Weights of a small image embedding model.
Model: 64-pixel images, patch size [8, 8], width 384.
Training: soap at rate 0.0012, 6200 steps, batches of 256, held-out accuracy 100%.
Data: trained on microscope photos of single blood and bone marrow cells, 48542 training examples, 32.7 epochs.
Rows from block 9 of a small image embedding model, named by matrix and row number. Rows with one number belong to one neuron. Each number is 500 + 50 x the weight over its row's rms, rounded and kept within 0 to 999. All counts start at 0. Numbers have three digits each.
Before each neuron's rows are labels from the 100 images, of 14848, where the neuron reaches its highest value: "top examples" is what is common among them. Only what is clearly more common there than usual is listed. The data: microscope photos of single blood and bone marrow cells.
# fc1: MLP up (model.blocks.9.mlp.fc1.weight, 768x384), inputs 0-76
# fc2: MLP down (model.blocks.9.mlp.fc2.weight, 384x768, transposed), outputs 0-76

top examples: cell type: artefact
fc1.159:481484490583428421538530462520532512558497499573466584501551502449424471498420565471477507513627499453625467494551454505569505514540583549388510493420546438425432497514511522473507454520558458480517469501468507557574535437481513435
fc2.159:505504479462508508489438544437518476565503511462527391479372492593584508471599542532530550438451495461556523483471458446465460459485540426504485563553426505570475445513436513501397424538393594481549477472451521512423541452455501540

top examples: cell type: artefact
fc1.121:552534534470464570471466516481404423517534582524514506543500500427548469423512493471531526591509497577497553578531468544474573497425439543616574514424511570445480473524543520539559459470514510443491464536448419549480537556564535537
fc2.121:512516549595561478452601489501499607539462504497416588388556473510518471535551471453534496540485534423518375516526495469515487502585455450419476581410498490550581530386524470477541538469520587406458519438440478434554523488454474508

top examples: smear: peripheral blood; cell type: segmented neutrophil
fc1.288:454434464567561470495472492506534543375492503542567544508518389484502538388457446494600521546406612520575447489498507512521538550464454432498504553585505453510531498573464527521595464429517474526540458466525490487516509517509553462
fc2.288:508509479482541513490453488420524501532483540475458544548473477606394575487519438498531507509466428564490472572394450512519481561454530523486555476434563565495529448486561497464487452501517470546437477543468477481600485455483476493

top examples: cell type: artefact
fc1.182:603515565537502408493580545557536498461457514515538421481423471553462414497498510396386473534552528525515570560479516544466534587472455556575530495520488491546528472452514584498532563456475490460517452522532469454457552511526556465
fc2.182:511449576393529433449456585396560524465496560531465523555543492536493438473482454499632525492463518483495550527567471625571492589460548490501451490528536544533517424555528484546444478581484443595527456452387520425532449538520511466

top examples: cell type: erythroblast
fc1.220:527401496498398464475454460537489431548504521443534448615536465451540378527514459458455448498429395562520529513436434517513433543448567529549430497507527584553504593573511446504618452430488465512490457446508476454465636530552504497
fc2.220:424481459477490441499414542539598502557601541512450528458473558525448562408475511615527495476520587509407385430514492530471512542503504520446475521505536381577516459498556454542381487569512511550453454518560502468525490498427510557

top examples: cell type: erythroblast
fc1.446:496475462462501498536447455542582553482446546508512494493548551373524538480454576575458573485516563455462525508514586517464478503446462486519614469434575479521517477498534516526401561522461526448551534484590487537419459535533500454
fc2.446:526532435488483457472570533530518423469453572490459493492468455476447394560498515494510462456463502502424489485580465487467418497536412547513462504485438515443421504584519558543584508520609491451483513439464486558587503501476512523

top examples: smear: peripheral blood; cell type: myeloblast
fc1.244:570475429437429462415504419436460453521445494476430434492487452498509504519464567492494487497527484447444452487458430498542555477571411518580522525530464476454527448574578560532488473493534505470549498528482484438592518480493473452
fc2.244:466470458549545563501456428591457493468460518467485435514527477438549440518511421479515505473511460542475597529473543537484380519451598524469488482388533552467433435413484538501581414420366575471515510460428470532490481518557500429

top examples: cell type: erythroblast
fc1.442:576528505508538609513511566525493402416482608528583527484446457489537420563514431434490607524474551435497531456474520540472491590594534589524490548459536542442550537476549491557491479588486553486500404439508554529492474522492502547
fc2.442:480448520481434509536439462593466602554549468458461511487473490606567398473519503561556549472616610507511557530482492425576445402525488514503491497498462448490429528498544546511584461487488490537571466424490499469495519638490460533

top examples: smear: peripheral blood; cell type: segmented neutrophil
fc1.477:447501465449474427627395543604522473514503446489527502541531540431494444513444486487541492526566507495488552496547541442472470482482393541443418496542509433479536489512485487504509446558465494482552517462420496490438455471549487546
fc2.477:480465537371510507426516567426480501492401472445518479533579441562463476434516547452535494458548498525527419486463519556556593538442462427437449511560522519529494539449547484475455389482425518510535522530429473545544504523396577497

top examples: cell type: segmented neutrophil
fc1.174:437452456546526550508508448459524472625485551473535565454449378599582582461462414435529501524493501514499478437395470532550513543475578463507610530521448505498552451436466569562429446435518435462540654421486489576442542449608556449
fc2.174:543555482459590527408528532475471522413508566466476525534463520599419414521515499513489505578599570444422443568399561577537473416542414519527467545534550557459493579501483518498463517577534589497602491545454424541473480534443529510

top examples: cell type: artefact
fc1.469:485445525454490484468434547460426514545532566461487485473508512535473447435428552528489519529523528398566518573517530464543398427455512504435537433475486493479501564543566546559593548504565440450520553554494494459469500589476491585
fc2.469:475401442501535560524521500554594537538474508439471501399457470473507544570430553521444403429496555419500547421472482518445498477596398523586455495554459534460479600417353523442498472519468430549499594526590456603480454550528558464

top examples: cell type: segmented neutrophil; smear: peripheral blood
fc1.633:594520545554530562417478447544505391399469481539580471496426524494450468513480514396474406470491551587502510572442529485420548474489489506552489587504523529507480588423514455497512530552521534517533520546479510452410490469561416495
fc2.633:589409415578357542436479557431478513528497439530516500533552423492464517498480393515471523499576546483458474484484470454498563491508474502509468458514490515523533454506515481503488591492575517489469500438524542493450514508405551452

top examples: cell type: erythroblast
fc1.94:555496489623579474586547480516543477604501464632480506496478477496539478505402477488395611461507510481558588499523552493478501477447576575568456498518480522519451480465490422480482467428502489463521531501502519407464489445510543495
fc2.94:532419488508469595512536517451532453521593519490490455474496474549527495447544491453504490418526481426487556466521431544493506422594508488465604493451484501525494496510484471533640508523474435486578483493609449527337579594448529500

top examples: cell type: artefact
fc1.74:661457535414544465497480487432495546504448532490508582575492523480487589588452572602436526510490462524537502555557623447441411520524543565434462507576565515559456556482578501533553553511474535448487506552583443464406573515629406512
fc2.74:459468482592399483386513556543570492557471605508392478479428495591525508496446489501470507426573564455475501583492418485386523422475496572490508550517491458499466562517442511467538534509624421446514481409509377458451482477527490543

top examples: cell type: lymphocyte
fc1.48:512579556464515427481502415513450597478420424512536461589513440490463474498529472527572496531424540540524490483454477479479340520452408456490505571508417548406439519528429412436528427489484546483459510458527509454509634503545516470
fc2.48:464550539568555577446530514478489533521452513410505547481524498480575481512514546503569598425533493492521483518528384558574451475507444486484485483396551449486561476478422585541484387588476567501575524498489503512424579497451458516

top examples: cell type: segmented neutrophil
fc1.64:473433529574547516582532500530557502440485585546581502494523517491483575514552488444505574486488487467516564450461500422567516460497491544405503484602441495448562471454488549493593531542442501462599503476540426577508506439611582520
fc2.64:522298464433450481478407457471545517456485509523461501508442532544511579455382555496491422485550574539530451466546452457498398457482528503523454513430539513515482531432463478550526419504540498504431416500478542502438522508499480575

top examples: smear: peripheral blood
fc1.704:507493521493540434602477425520506484477399493508534448521500481462487559580550512490493477482537535501492553491578555471455513406525437491440504433522464564589479556449418515527514525489510504598501557558512526537426444552440411418
fc2.704:442547429485464625473457520540428460647473506499489618386529493385487455469518567490456485482572558425556532563512487505464507453461423448541576510497430605518488510562448474532480602488508561427494512469529488479384449529486529493

top examples: cell type: erythroblast
fc1.281:541540487503411527437444560595591460536451459514478506554580561520528414381420456467491603482510450530555561534416503511506522493482528533540479521579574517491487356497536492490503505573508498349570553543490419446519530463497597576
fc2.281:519445515537489509467499463462507521504484479463496543555440489597568455451544506511507551424513412556533463506475380473431510484565498480536519514465543501551612506514522511445545442500553479496562520421563495464513544450471462461

top examples: cell type: erythroblast
fc1.226:501460470596465553602498444472476517531583520449467559569564485523517549590563476529481448454583468432581428574468584535519504431398500484513532493487454392547441408536472404523477515479510452586617532435455537586397575447462555484
fc2.226:501503502442584504487483530384584450521395497481568413500577454436529505465521387547521588493434458518508509460526461479360517529526518458493529416547484564549435391445474557413582452511463480411434527519463557416601500465460564510

top examples: cell type: lymphocyte
fc1.356:534570569515403481602536524522457484461491542414529447535579603403485575533638421506546541496553512443530556553504447499456437481460437475516464478531499553509440371517569478352471552506453482494540549489485477488464514487492421505
fc2.356:489413474465529600427608572467534427525566465639469518526345498519457519471455514385561533472563506470395520555418627537521518578399506536549509518493483457482506484496515466596554439519423498477565482568572521516506470508532497442

top examples: smear: peripheral blood; cell type: myeloblast; cell type: monocyte
fc1.67:517495480642378392538522445446526517473451590524532495576545414525510502458558607495486471600480465464381474523547573466543493534412447631503521560529531459567544433538447442508554544427453473541493520572422495530428523474533433527
fc2.67:486487524425604504430519570473521485548506464510471597549494501672462437468440468533466430518456417603418538565499480474525555435451428538541463547515444541536454564523531505452622459485494495453471488571502540458527471554575505542

top examples: cell type: proerythroblast
fc1.755:507462515425396534443471481455543574456506549512500385552440499502455497550460397502404489439512562486471524520493521564466467596449493480570538495546513400432460604517578514399514425464500552467491353420483496528429477511525479456
fc2.755:515432470541567487456549545477478500465458443432453551440455557427505500476439537492531548536467521478539460530577543509473542511477613490497507486498518503445442530565393495458389565549508494585506586554497544527518526587476391491

top examples: cell type: artefact
fc1.279:524551476500526532507497457439507511486528498556511523557434476529388523437434463513435480452455423540485524538424526503547479463493508510509575518550495497500398473535519489487523549514468517457517454460499484533488484447526571519
fc2.279:549450513416400488494525581537428511550420488444490536417470452480581515503505525538526414484581548505503556462458524548485473549495461515463531449394460573521509450480485620514594488536438502477434486450535450549497601597404511566

top examples: cell type: artefact
fc1.38:499525483513582540496496513567530496481435530479460457499491405494494471510518431444540548569441516441527524437410496526536511514528646449543539427509444470592484460454529439514381445485479531470469583439557503448585488500525496590
fc2.38:408492499480495477500490509462494512557541454532548521488514478452461517472553565550546532487490473445539563447502496537455519443608469515421489534454458462530545423488406489449452467572464454477423596541514527624529445449429533489

top examples: cell type: lymphocyte
fc1.230:395454498569512383528560450529492597498472495526456511537581524461446564499514444473439562500481457446451504499416505525511423582424480525455539595553539563531471446502453555515487500453514485382523471525480426482442475492588519559
fc2.230:485554487490527481525495535525442412500494534430507463579478499455504542440401517517523419608538484548429452638505531484495477458408439515434529477445508471532460548637484481602493547504474532531488460494464469464550552482523500490

top examples: cell type: erythroblast
fc1.107:565456497502389543436424501516537416598482496435523445531543553505439540443405403571497528491393544512495521477504553503501527453547572570422559405459463424518509487544485533536541494438490522492535482503512493566474483566511542568
fc2.107:495496496525576507584453513516472403535608492466442427451463489570489510420515512448528506547525522558528493516482437489426426439421460473531501539476524549499519580456475442487548433477465490528480485451512408444486515473550477559

top examples: smear: peripheral blood; cell type: segmented neutrophil; cell type: lymphocyte
fc1.170:459500485563551451520525481523455512485487425537450465422509478523537514442469528443572501518538469572501556374476544508489504550510444572484491584579478490493473578412478501495587530422555518546477468437436509485483517537559421564
fc2.170:501382545443509538397537489535543522567417523570431464527491528409503642563557511446516446496523528568541517557479483559503571450481448477560539408490497569503524429554462592472488538575514505437555590490584580476560386463496561531

top examples: smear: peripheral blood
fc1.165:469550438575529493593414477503488391516438475605521527526482551519531529526556398586573505506530496554470438590536482509469552518542468511483506489510483493500566456442557442490448532449560475483505513520445530488456478558518519535
fc2.165:573565503563492629430518462513522520493455534447575451496592456493546500541482479467466400495494427508488476527579464528554409472548451492490574437479441586457463545468439510519532518516476547396527476447469448582554644408438456598

top examples: cell type: lymphocyte
fc1.727:498501412489463406561550478472526473564473481532461513497522433576478493515421552474504537537521552558476499467436436485504519545398501495320542536531533420529473499513470426476497563482542447530520491474379461468521500579512541458
fc2.727:475476469574552459513543590533476583553496403581535543452496516479502578485601548520504467474401542519512462574468495429449469499498434536483474345495491498452596543493539435447581525469392515511497504448551563461492501482487460574

top examples: cell type: erythroblast
fc1.256:454567556537487489502479463445486604506567546554479565467492534581512521486466555432495508537522445483444483626428451616550522562487457651492482441449550505601483435555600443511497540551473539491564550471564542444483500509550523480
fc2.256:566439550437451599487510429446595479496493433497496486534560529512503526535536523478493494435414428502474409523505389471402485393605456394466531472481468496464494514521404468522575446484480507558569525478517535505462621517484460459

top examples: smear: peripheral blood; cell type: segmented neutrophil
fc1.264:521434444521425480447495468567448528561496490530504458442527486556395453529401462532534473496478492454453473485425539436531587414581554534502512530576506425476414525486535491461511456469514525583504517609439487568450595418534493408
fc2.264:412504474451465472469475511431494509547422525415476582554468536507486552471538527497474555512455476529609472588503528503570460624449528485446446486470501363524556434515483452511439499558493573516491541552530534565502559479451499426

top examples: cell type: artefact
fc1.246:507449464504509548485569511565477487425472428511470435476427456469504485451581471512503460405507503566566481591470480584416587600446527543533471618440485553473492468431445523449559517548446493533525457503473464455518549491482483536
fc2.246:504405514571515438473441605561483527575606501526433546443579518562489528528483491488549463508559582454464423454476496475562437445510409415589452538496449536552578557484503552547508456521536522561535530489494488555509424541495388569

top examples: smear: peripheral blood; cell type: segmented neutrophil
fc1.625:485491435629482493436478529497463468471617536599548354492555577463498576484465531470560561495494650528509428505510546470517511515435448465485489555491419536505453521577498472557572554455467461508517420371500483474544482548455496573
fc2.625:499526552423460500476501457587468492541515452465551495511439502479467483487565579562464496427586418445496513510449528525630505530536578518593461482478590588526481415469513525549511414552518491566499485475491412499542477527486483516

top examples: cell type: lymphocyte
fc1.760:537498536538501603502489451474483508514501449436459627497454564484515493437448410588505484544483474476581395499447581541549466513467558554474401568447512525508550484584588555422532527511530531465543423497428444556419585479495540537
fc2.760:428454550496459443617504521568597562462518586525511459478518404501471392544451533474452536412454451518462454623495426489581487459401515514514540451483500445434508494559514509455625428592476459546641524568631598526514552473472441494

top examples: cell type: erythroblast
fc1.418:478462537513547467488544426582515546508511466494485382573520433536541505552540474538509598438523493426496461559486502578497457525405471556459504550427518485554518479512554499542445425501422501422538441537528477423486556496516528421
fc2.418:421339554454488509530476497495492518407469495470523478503366581505434585442478440472472450580482520570500468491414478457545458508450482528529474502536497571498532459454528461459524502471614457591533450499499529481415543509471484547

top examples: cell type: erythroblast
fc1.678:538496554556523524514543451502635489494566458513513491591489439505528487472543530551466505487429490542512506515368439473527451486517521497435444601576500474529522483495507469492554549527567494565455556501494475519389583518523558518
fc2.678:438477530445532482504430563564473610392477534443492454478459577507562534503444449521467527545445512465602445457510482503479550539505526506498514501489422531541496504446519505446460454465509491597560480460516426441522594560410523553

top examples: smear: peripheral blood
fc1.529:430494509611519540539479499508527387456449501424534527535498391499630510489532468576444529489420454608537527595461559517544476578479494459499570493443563465450580486446511512564567573459525578550538486511559507487526504499580523516
fc2.529:459568482474469459408571603523504525584468473549463492463547468527425462548515559518554431534467546426477454470455529387443522529535502526438431431489558571519499542532482391572511522500517492569362564505482452483471512473411451482

top examples: cell type: erythroblast
fc1.166:489497474509470524504448407505601399397454462530531552480423504587467515428469517561526515471576567483485499551532518515477499521434523491363471533590422550519475427453529526571510511505586518418490507515532406441334500430513510559
fc2.166:498495501465563456532473460564454489375511513448458475545541479480491510572456537488558504579411433503497493407493454501574461461549439464653498536534502589502538507444513505479464467577555477460533548472485494529572558474521497459

top examples: cell type: erythroblast
fc1.317:440511484483561495499459438477584474532468525514479481506479476519474517447553533505461441404529533420471538499520512514494516467498470448462506504513488414464500392525589419575439505491537451534493483369478446518444548549454600416
fc2.317:560452592499497459507521555528457516481394503393489576517462669548529542516453538480616557604479539526527467466530429615513529475497442515599473461501568560509463505471556513435524515496520500469456437522588509434461512482429528454

top examples: cell type: lymphocyte
fc1.751:590449544490553556502570573534496502520471484466447474503512478509478460493455519526449554417573476563520457388406476551448413415500517485479416475407541476583410449480481467511531525587582417638500515539523488461521403418594443541
fc2.751:459530399444554561447412505531455551552592488396441431563444549509440586442531446510507454561471485552408509514381490530555469547497435521473496592529483506404440503461521404500528420536476523540478471468487442575486549538448407497

top examples: smear: peripheral blood
fc1.409:602474469536467646463599442456535495538547467427553562474552551470565439507476620507536586537561444508511552471442482515427436491428552523544523378454565468476466528538522477554524531585499433532593500559474473547460514493539452475
fc2.409:504565472403508425493539514579581578414471572482424481503513509446438476393466457478535533568496470501519574434446514564532549563495441484507507445470490534488566430477511497487388578506491477562548529446522618455486558447449571473

top examples: cell type: lymphocyte; cell type: artefact
fc1.267:428555485498457476436639480479525449461442504395531501560570512449554437463489537521495565504540537505498505433506488492473524547471531460435381543497414487444496554489610412389480446483582484471538422484503418447535543418431451506
fc2.267:535480514566517547575479557499545471534483522536447482583516468369451534452537524555522468538556496503500424492447542590554461414533509495509589474481531501458535454561465521492500558482579554441415558471494474586480515488525546511

top examples: smear: peripheral blood; cell type: segmented neutrophil
fc1.464:521425465534421494531476516541385454519528520521463514467515436463522499477444406456566380629502628516507454580401512495489392518490498479498384515500531474490477488511454452553426492457530549507479528582466533456541407584406501480
fc2.464:596528526477553511543535474456488453557548490536534473586455515439407452489557530506559573456536467453488511533415384515475528578464478543468533444400509521549501426602509584470477510563451574542486489519562527526444551570582489490

top examples: cell type: artefact
fc1.756:517533482486477583519516509417529467486491508476527405512543396537536488540454540498512523599587462480565507597425504445581502503561478562427606539511481407546550510534482535544566592444492511571480462471517472450475527583462453507
fc2.756:472476552541572500486446552442385509480541570347511537464516516536516436459612544502530555485507555420487514472522493525398478482508536492525464478452538602539497452451532555547466474504478549397543527387487469370423565443491520535

top examples: smear: peripheral blood; cell type: segmented neutrophil
fc1.574:550474438442456452522573453416516464505496522515473504428483603469473554584522450492495515550464566479490369515584478483490562471525494502536565552485553550474560327514497591487503553427436481498494648566491493475536524491516552379
fc2.574:475576497569509556500472427601507551483557442563501489535617511480538564447498561457445454541458433482589453503596458531459468542493508611430510558515436513420591520465496522418512475467505523461454494395542521556531440456535463641