Rows from block 3 of a small image embedding model, named by matrix and row number. Rows with one number belong to one neuron. Each number is 128 + 32 x the weight over its row's rms, rounded and kept within 0 to 255. All counts start at 0. Numbers have three digits each. After the name is the row's rms in percent of the matrix's.
After each neuron's rows are labels from the 100 images, of 14848, where the neuron reaches its highest value: "patch colour" is the nearest of a few named colours to the mean colour under the peak; "responds to" is what is common among them. Only what is clearly more common there than usual is listed. The data: microscope photos of single blood and bone marrow cells.
# fc1: MLP up (model.blocks.3.mlp.fc1.weight, 768x384), inputs 28-55
# fc2: MLP down (model.blocks.3.mlp.fc2.weight, 384x768, transposed), outputs 28-55

fc1.490 103:104120065195115120147094097129113152104109152113152121125123115148101138121181185169
fc2.490 098:137060131142117156162120128151174072112125131151133094133174072136103134138057138146
patch colour: grey
responds to: cell type: lymphocyte; cell type: artefact

fc1.632 110:168112105130140112125138131167103116120099166143150087160155154116136086131143104131
fc2.632 115:127171196174073173088076078151146135168144146137151138117104160135098158094097111111
patch colour: grey
responds to: cell type: artefact

fc1.442 100:065148171132197107170145096095063105143128140095117126096080127135141168122071167122
fc2.442 105:202114132092059089103147175132121136172103071125145152143137149126122103093094182087
patch colour: blue
responds to: cell type: erythroblast

fc1.439 075:142125143121173131140123136112130169082163128141132136105105108114161106104124136104
fc2.439 058:140094150103140139144161110123115099110148119103140116111096083151133097164100123134
patch colour: blue
responds to: cell type: erythroblast

fc1.414 109:142150143130159170128130122065091177153079152148119072138095144104109191158130070136
fc2.414 115:127108144092132123136149099185163106131135107123154173138138078134173128130152092137
patch colour: black
responds to: cell type: lymphocyte; cell type: artefact

fc1.667 083:200116117099128100171108078085112104114106111150122112090132141179160132119137098076
fc2.667 076:130113116215207090135160152144128140159119086123077102170082165146121158110123134143
patch colour: grey
responds to: cell type: lymphocyte; cell type: artefact

fc1.301 091:126172169166178188133158094074093105123169131028115153143159151120095121149128169102
fc2.301 094:070144146064100088134114130204069147114141149116122100105123167188204172154112125151
patch colour: grey
responds to: cell type: lymphocyte

fc1.287 112:108147134123085166131119130118103071157182126162093180129142132112150129069166132131
fc2.287 131:153152088130128149084108156110115088101106109175152132079085114080131143151091135151
patch colour: white
responds to: cell type: lymphocyte

fc1.0 100:084138126142115145164116136105146145111110171087130137126085155106149168119077079147
fc2.0 089:180136143105107152133109198159096098135115095208153136137118085073159160076098106123
patch colour: white
responds to: smear: peripheral blood; cell type: myeloblast

fc1.304 087:124118105113111162130182121149130132101130110115117135125124096150117119124121204112
fc2.304 076:150115142132063210144079127137090117080127149176104101159140063085122163091155079065
patch colour: white
responds to: smear: peripheral blood; cell type: myeloblast

fc1.116 093:147124129123132165122132165087140117119125089123196115125139142127119115155148170092
fc2.116 089:104142075144144133128060110120090123096118146169069141126171179149099153104162123132
patch colour: white
responds to: smear: peripheral blood; cell type: myeloblast

fc1.509 099:131127119108170135164050131182082176153123158140104121147174155141143114157133132124
fc2.509 101:148134155136106126039156145102100041123151159155162120137097168100192103119120161147
patch colour: white
responds to: smear: peripheral blood; cell type: segmented neutrophil

fc1.541 115:127224104204095094143124189083188127129139091128114184111132133118122129130108180073
fc2.541 125:102077187125113113100092050143134137126119106154096121122087174148178127100153135143
patch colour: purple
responds to: smear: peripheral blood; cell type: basophil

fc1.76 108:098100167130141120144127129116127124172126113173143102134098090081159127129111100111
fc2.76 113:121132143113114177158102101179110130112119108132128127071153190181067159066107113107
patch colour: pink
responds to: smear: peripheral blood; cell type: segmented neutrophil

fc1.314 120:110160134173146158099095113141087101073098160126133140100131160142171105125124128103
fc2.314 128:136157107054160130136086087133147069225141122062089106097146123075195118110149111098
patch colour: white
responds to: smear: peripheral blood; cell type: myeloblast

fc1.590 127:150139092163132147129091080120116187128115123103022130183108156097096096138134078085
fc2.590 145:094168101132184131145119133108086175126165145139161125146141142167091126113144165159
patch colour: white
responds to: cell type: lymphocyte

fc1.114 109:081091074154088059119137130143168164148060121043069168129158128112109150109095155092
fc2.114 128:135113084129123130110139127159053188123143133098119149146157143116129162128139120131
patch colour: grey
responds to: cell type: lymphocyte

fc1.9 105:127195112169186081118098134166152154131115153080090158129149094198189139157183161159
fc2.9 111:169140103104201106071176069150121133097154106106130093086057140095072102092141145099
patch colour: purple
responds to: smear: peripheral blood; cell type: myeloblast

fc1.66 093:178138145121098111112144142187084214095153145172180118111055091080152117142162140112
fc2.66 080:096133114126115131163103134106164142124130110126151074141083208123116142121052089120
patch colour: grey
responds to: cell type: segmented neutrophil

fc1.752 116:160140167043209090127150152098143154165192158127116101134103184193163144106161106189
fc2.752 093:163167133147116191080137184129089193144182078101113126130139081121168081167092166104
patch colour: white
responds to: smear: peripheral blood

fc1.376 103:148158134083154094080140174130167189146147119088137104108130171081182095102124109130
fc2.376 088:065125149136092121160123127160118136173148138153110123169135098172109176112218154139
patch colour: white
responds to: smear: peripheral blood; cell type: segmented neutrophil

fc1.700 099:130117140159154063131155170142127147171129124070120133086156081131102109198170109145
fc2.700 099:163128105147094151174144115170125113071121158124173086077097162087123086070112105091
patch colour: blue
responds to: cell type: proerythroblast

fc1.137 111:173157135115152104092127127155113205110138168062144125140154231198170151071138109161
fc2.137 115:082106129149098153112137164142119113136107132219121128128129097112100108159183122192
patch colour: white
responds to: smear: peripheral blood; cell type: myeloblast

fc1.730 096:139094125121137092191131164097108170095131135107189180138156214138133106154101124136
fc2.730 094:181147079157077130127158118121116088168087103181118090147065084121107166101052132132
patch colour: purple
responds to: smear: peripheral blood

fc1.565 099:152149128153164168157135134176125148127137148158131178167128092101149133186185050110
fc2.565 097:123138171104153111223138165153080076090149082110116136098148194097116091125110129089
patch colour: pink
responds to: smear: peripheral blood; cell type: segmented neutrophil

fc1.164 110:083135136109145169168184098139120098082114125101137126134136111157119097086137135150
fc2.164 111:090136139137126115178116147122155123138165143126116148176183135107132166101162097113
patch colour: white
responds to: cell type: artefact

fc1.580 108:133148124104092164138141108097104202171119127188154146168143147145096121136131103109
fc2.580 107:120088146141096166143158140167117095134111153154188035115135138100145100188138096162
patch colour: pink
responds to: smear: peripheral blood; cell type: segmented neutrophil

fc1.253 091:178149145141150101086160108166096137096135165123129132110124165114089150194076186166
fc2.253 086:175133125146186127136088098123112133152124119141139065124144128188124136119132127140
patch colour: grey
responds to: cell type: artefact

fc1.683 091:125120128086140117144115125181152185157112154144156151114124135157176112086113123135
fc2.683 087:123129154130125103119087144100092097142171037148116111098102139080147110127127158171
patch colour: blue; purple
responds to: cell type: promyelocyte

fc1.67 098:133081199131112076123096178137122116142187097064148093073108158156174159131160101183
fc2.67 098:101101137086108138140078090103116097096080128096158078086086154101119150164167117132
patch colour: black; blue
responds to: cell type: lymphocyte

fc1.435 095:125201158131175148136095049132120151062099143170146054133109128112086152108092148169
fc2.435 092:178103131138146123174116151131174169136113175137107095122166129136091163131103109132
patch colour: grey
responds to: cell type: lymphocyte

fc1.493 098:157121149101075136117145092109177113145109137142120138171102129092134172127139113118
fc2.493 103:073214128062131105062115107188117144146147084132121107060095059114131133136160108081
patch colour: white
responds to: cell type: lymphocyte

fc1.619 096:098072100137073216095142134139137081165133149122089159120185138071166128096121087141
fc2.619 105:134124110211165061137117120172150131161078156155195114105128122140179104105119118135
patch colour: pink
responds to: smear: peripheral blood

fc1.588 110:158132128120113138119092202110160188137137165036143136152110166186123118118152134140
fc2.588 112:138174114129145180134122093139100132184120080152193123131060053097126086144118116139
patch colour: white
responds to: smear: peripheral blood; cell type: segmented neutrophil

fc1.449 094:136101139098155174048073069056152131193138139122136132144137168140119138163103123138
fc2.449 084:129116169131099122172189164131147106085065175143158152096136144124161117116132103109
patch colour: purple
responds to: smear: peripheral blood; cell type: segmented neutrophil

fc1.497 092:107167110159141145095175130094123172118118131084112106149062142193129165129139063108
fc2.497 091:126117096112193117147129121111116152125197138148112101072136166111152120086184140124
patch colour: grey
responds to: cell type: lymphocyte

fc1.51 107:094126126116110099077104123119120114135115158076202224208115112074096122111154152082
fc2.51 103:149092114144113140146168120122145110105188148172094099117131110089139174173108132094
patch colour: white
responds to: smear: peripheral blood

fc1.350 101:169131129108116136148205105070081153158071223142139080057084135106107164054110142193
fc2.350 101:148151116093153096149040146155092153185104055124085104138102159139125123132098045076
patch colour: blue; black
responds to: cell type: erythroblast

fc1.443 098:173060080123140097215146165124130138160112168145114085147089144136120116163147120181
fc2.443 103:153181141201154145070192126137180084147108110135098129153124128168128177141070150140
patch colour: black; blue
responds to: cell type: erythroblast

fc1.42 102:116132069092116133166102119113114104087124181158103120166154109107077150135125105085
fc2.42 105:143146166131136138134140102146138153137075110105108133147111102090071201108133153148
patch colour: white
responds to: cell type: lymphocyte

fc1.763 108:091166152153135170099121174139169153147103089064191169124133132175089133189184114108
fc2.763 113:111193147092141151183154143111029138138161125142131170099152123147127137088115139126
patch colour: blue
responds to: cell type: promyelocyte

fc1.720 081:079140133121083122143175107113140125164128124125160138120087121100095096221148145164
fc2.720 069:138126107141114177090162150140091167103135105134207161143070117109160121114107082125
patch colour: black
responds to: cell type: artefact

fc1.759 086:156107091106135142116123139145045079130166153167166108148146104104092096105141156136
fc2.759 082:063160175172039215142160146124138139156091124149058145173138116123123187143093098102
patch colour: pink
responds to: smear: peripheral blood

fc1.609 103:162146098118154089186115129133161169082118146120167110075080141212134127142150119120
fc2.609 099:151113133134140186120184128148126067121174126095107144119113139105113099165081169144
patch colour: white
responds to: smear: peripheral blood

fc1.644 128:118124122166136124169087098105115117095129124155135132091174215162154149152164101155
fc2.644 127:113135100108137089064105079056095117133140130088175143126107057124112130129086114120
patch colour: white
responds to: cell type: artefact

fc1.622 124:151141171122172144165141122123125146090113154115173158159135125160091118108127142108
fc2.622 131:104140179093092167150092149181071126160101104147150130083131092115135092132121113177
patch colour: white
responds to: smear: peripheral blood

fc1.104 102:148129185105135114135160170160143114123115160064131111105088128135128108147109166102
fc2.104 112:103192126120079112191105101133115176177110103172119104112093120130153132096123108079
patch colour: pink
responds to: smear: peripheral blood; cell type: segmented neutrophil

fc1.250 092:164142091080105164082149059113115160124107187090074153123061155107135122116135082132
fc2.250 085:138103153135138146160076106085069135149115102147072160170212131129118172193181151134
patch colour: white
responds to: smear: peripheral blood; cell type: myeloblast

fc1.24 101:120112123110122255112129102107119151096152158121087114093165114178127172132175065134
fc2.24 086:142103158142151165166096172124150089145126142095136152164137119106145109091054127084
patch colour: purple
responds to: smear: peripheral blood; cell type: segmented neutrophil; cell type: myeloblast

fc1.375 099:144186152120121149130160115136097082181176118151108151143143172170143124101052000070
fc2.375 087:120102101175170094173139117170145153179087060126121160117154113167111110141118164110
patch colour: blue
responds to: cell type: erythroblast

fc1.633 116:126171105174147084134125166112173192073065143111120118118117117150164181175131119139
fc2.633 124:126129108107046092130149126120135160107184161136152159129130135176148177100125051124
patch colour: grey
responds to: cell type: lymphocyte

fc1.554 084:117164113094144097166087178103102067202086138129116148141071194156079155152138081136
fc2.554 072:100126124097116142165118136152069140116137121148086109125119106096169121129109087179
patch colour: white
responds to: cell type: artefact

fc1.371 090:136128111066139132095211131187112106156099159181221098104124132113189150121104163129
fc2.371 078:046171111183144093080024136177095184142154079115048109148151089129120134132105102107
patch colour: blue; purple
responds to: cell type: segmented neutrophil

fc1.80 114:145121169130167127070184166117082118163175187161170128046130145158138122058147118217
fc2.80 108:157159111119149185185103194100147132102071139105157184194136124123153067065111070067
patch colour: pink
responds to: smear: peripheral blood; cell type: segmented neutrophil

fc1.648 105:152088140167066093124124118128088189147107137116167130086095136066137089126122116141
fc2.648 109:120073168164151155123126166134127146087115119086162141148145160125160155122140094118
patch colour: black
responds to: cell type: artefact

fc1.691 104:081124177115104103154138142122080162166140161189124154183140109119121060108087156138
fc2.691 104:123173108122111125113128164135154140136131117101112142124136155129096150120151147087
patch colour: pink
responds to: smear: peripheral blood

fc1.424 097:160103133100166150095143134131115177177169149137160114136131114099168170130192129104
fc2.424 095:105123174090075104123181147134177132152082139097121063121079144190160123154135148121
patch colour: black
responds to: cell type: erythroblast

fc1.360 118:142125120121103110099137071172142148106128123100136100165150077113086139124113133087
fc2.360 125:101099107145149122149126100191157094179181106184134119146141079112146150095120131146
patch colour: grey
responds to: cell type: artefact

fc1.15 090:136139139141167173089095092116157159079101133109159145061157159130170102171145108099
fc2.15 085:121116118096136129136184122078089139125146107054114102111136108129165103088189115095
patch colour: white
responds to: smear: peripheral blood; cell type: segmented neutrophil

fc1.72 097:113107119084088059127143184146186122159139150098140108127182118111087182116103113187
fc2.72 102:140061087075179090099165103142182110130060109142102138143092116105148141131141130127
patch colour: grey
responds to: cell type: blast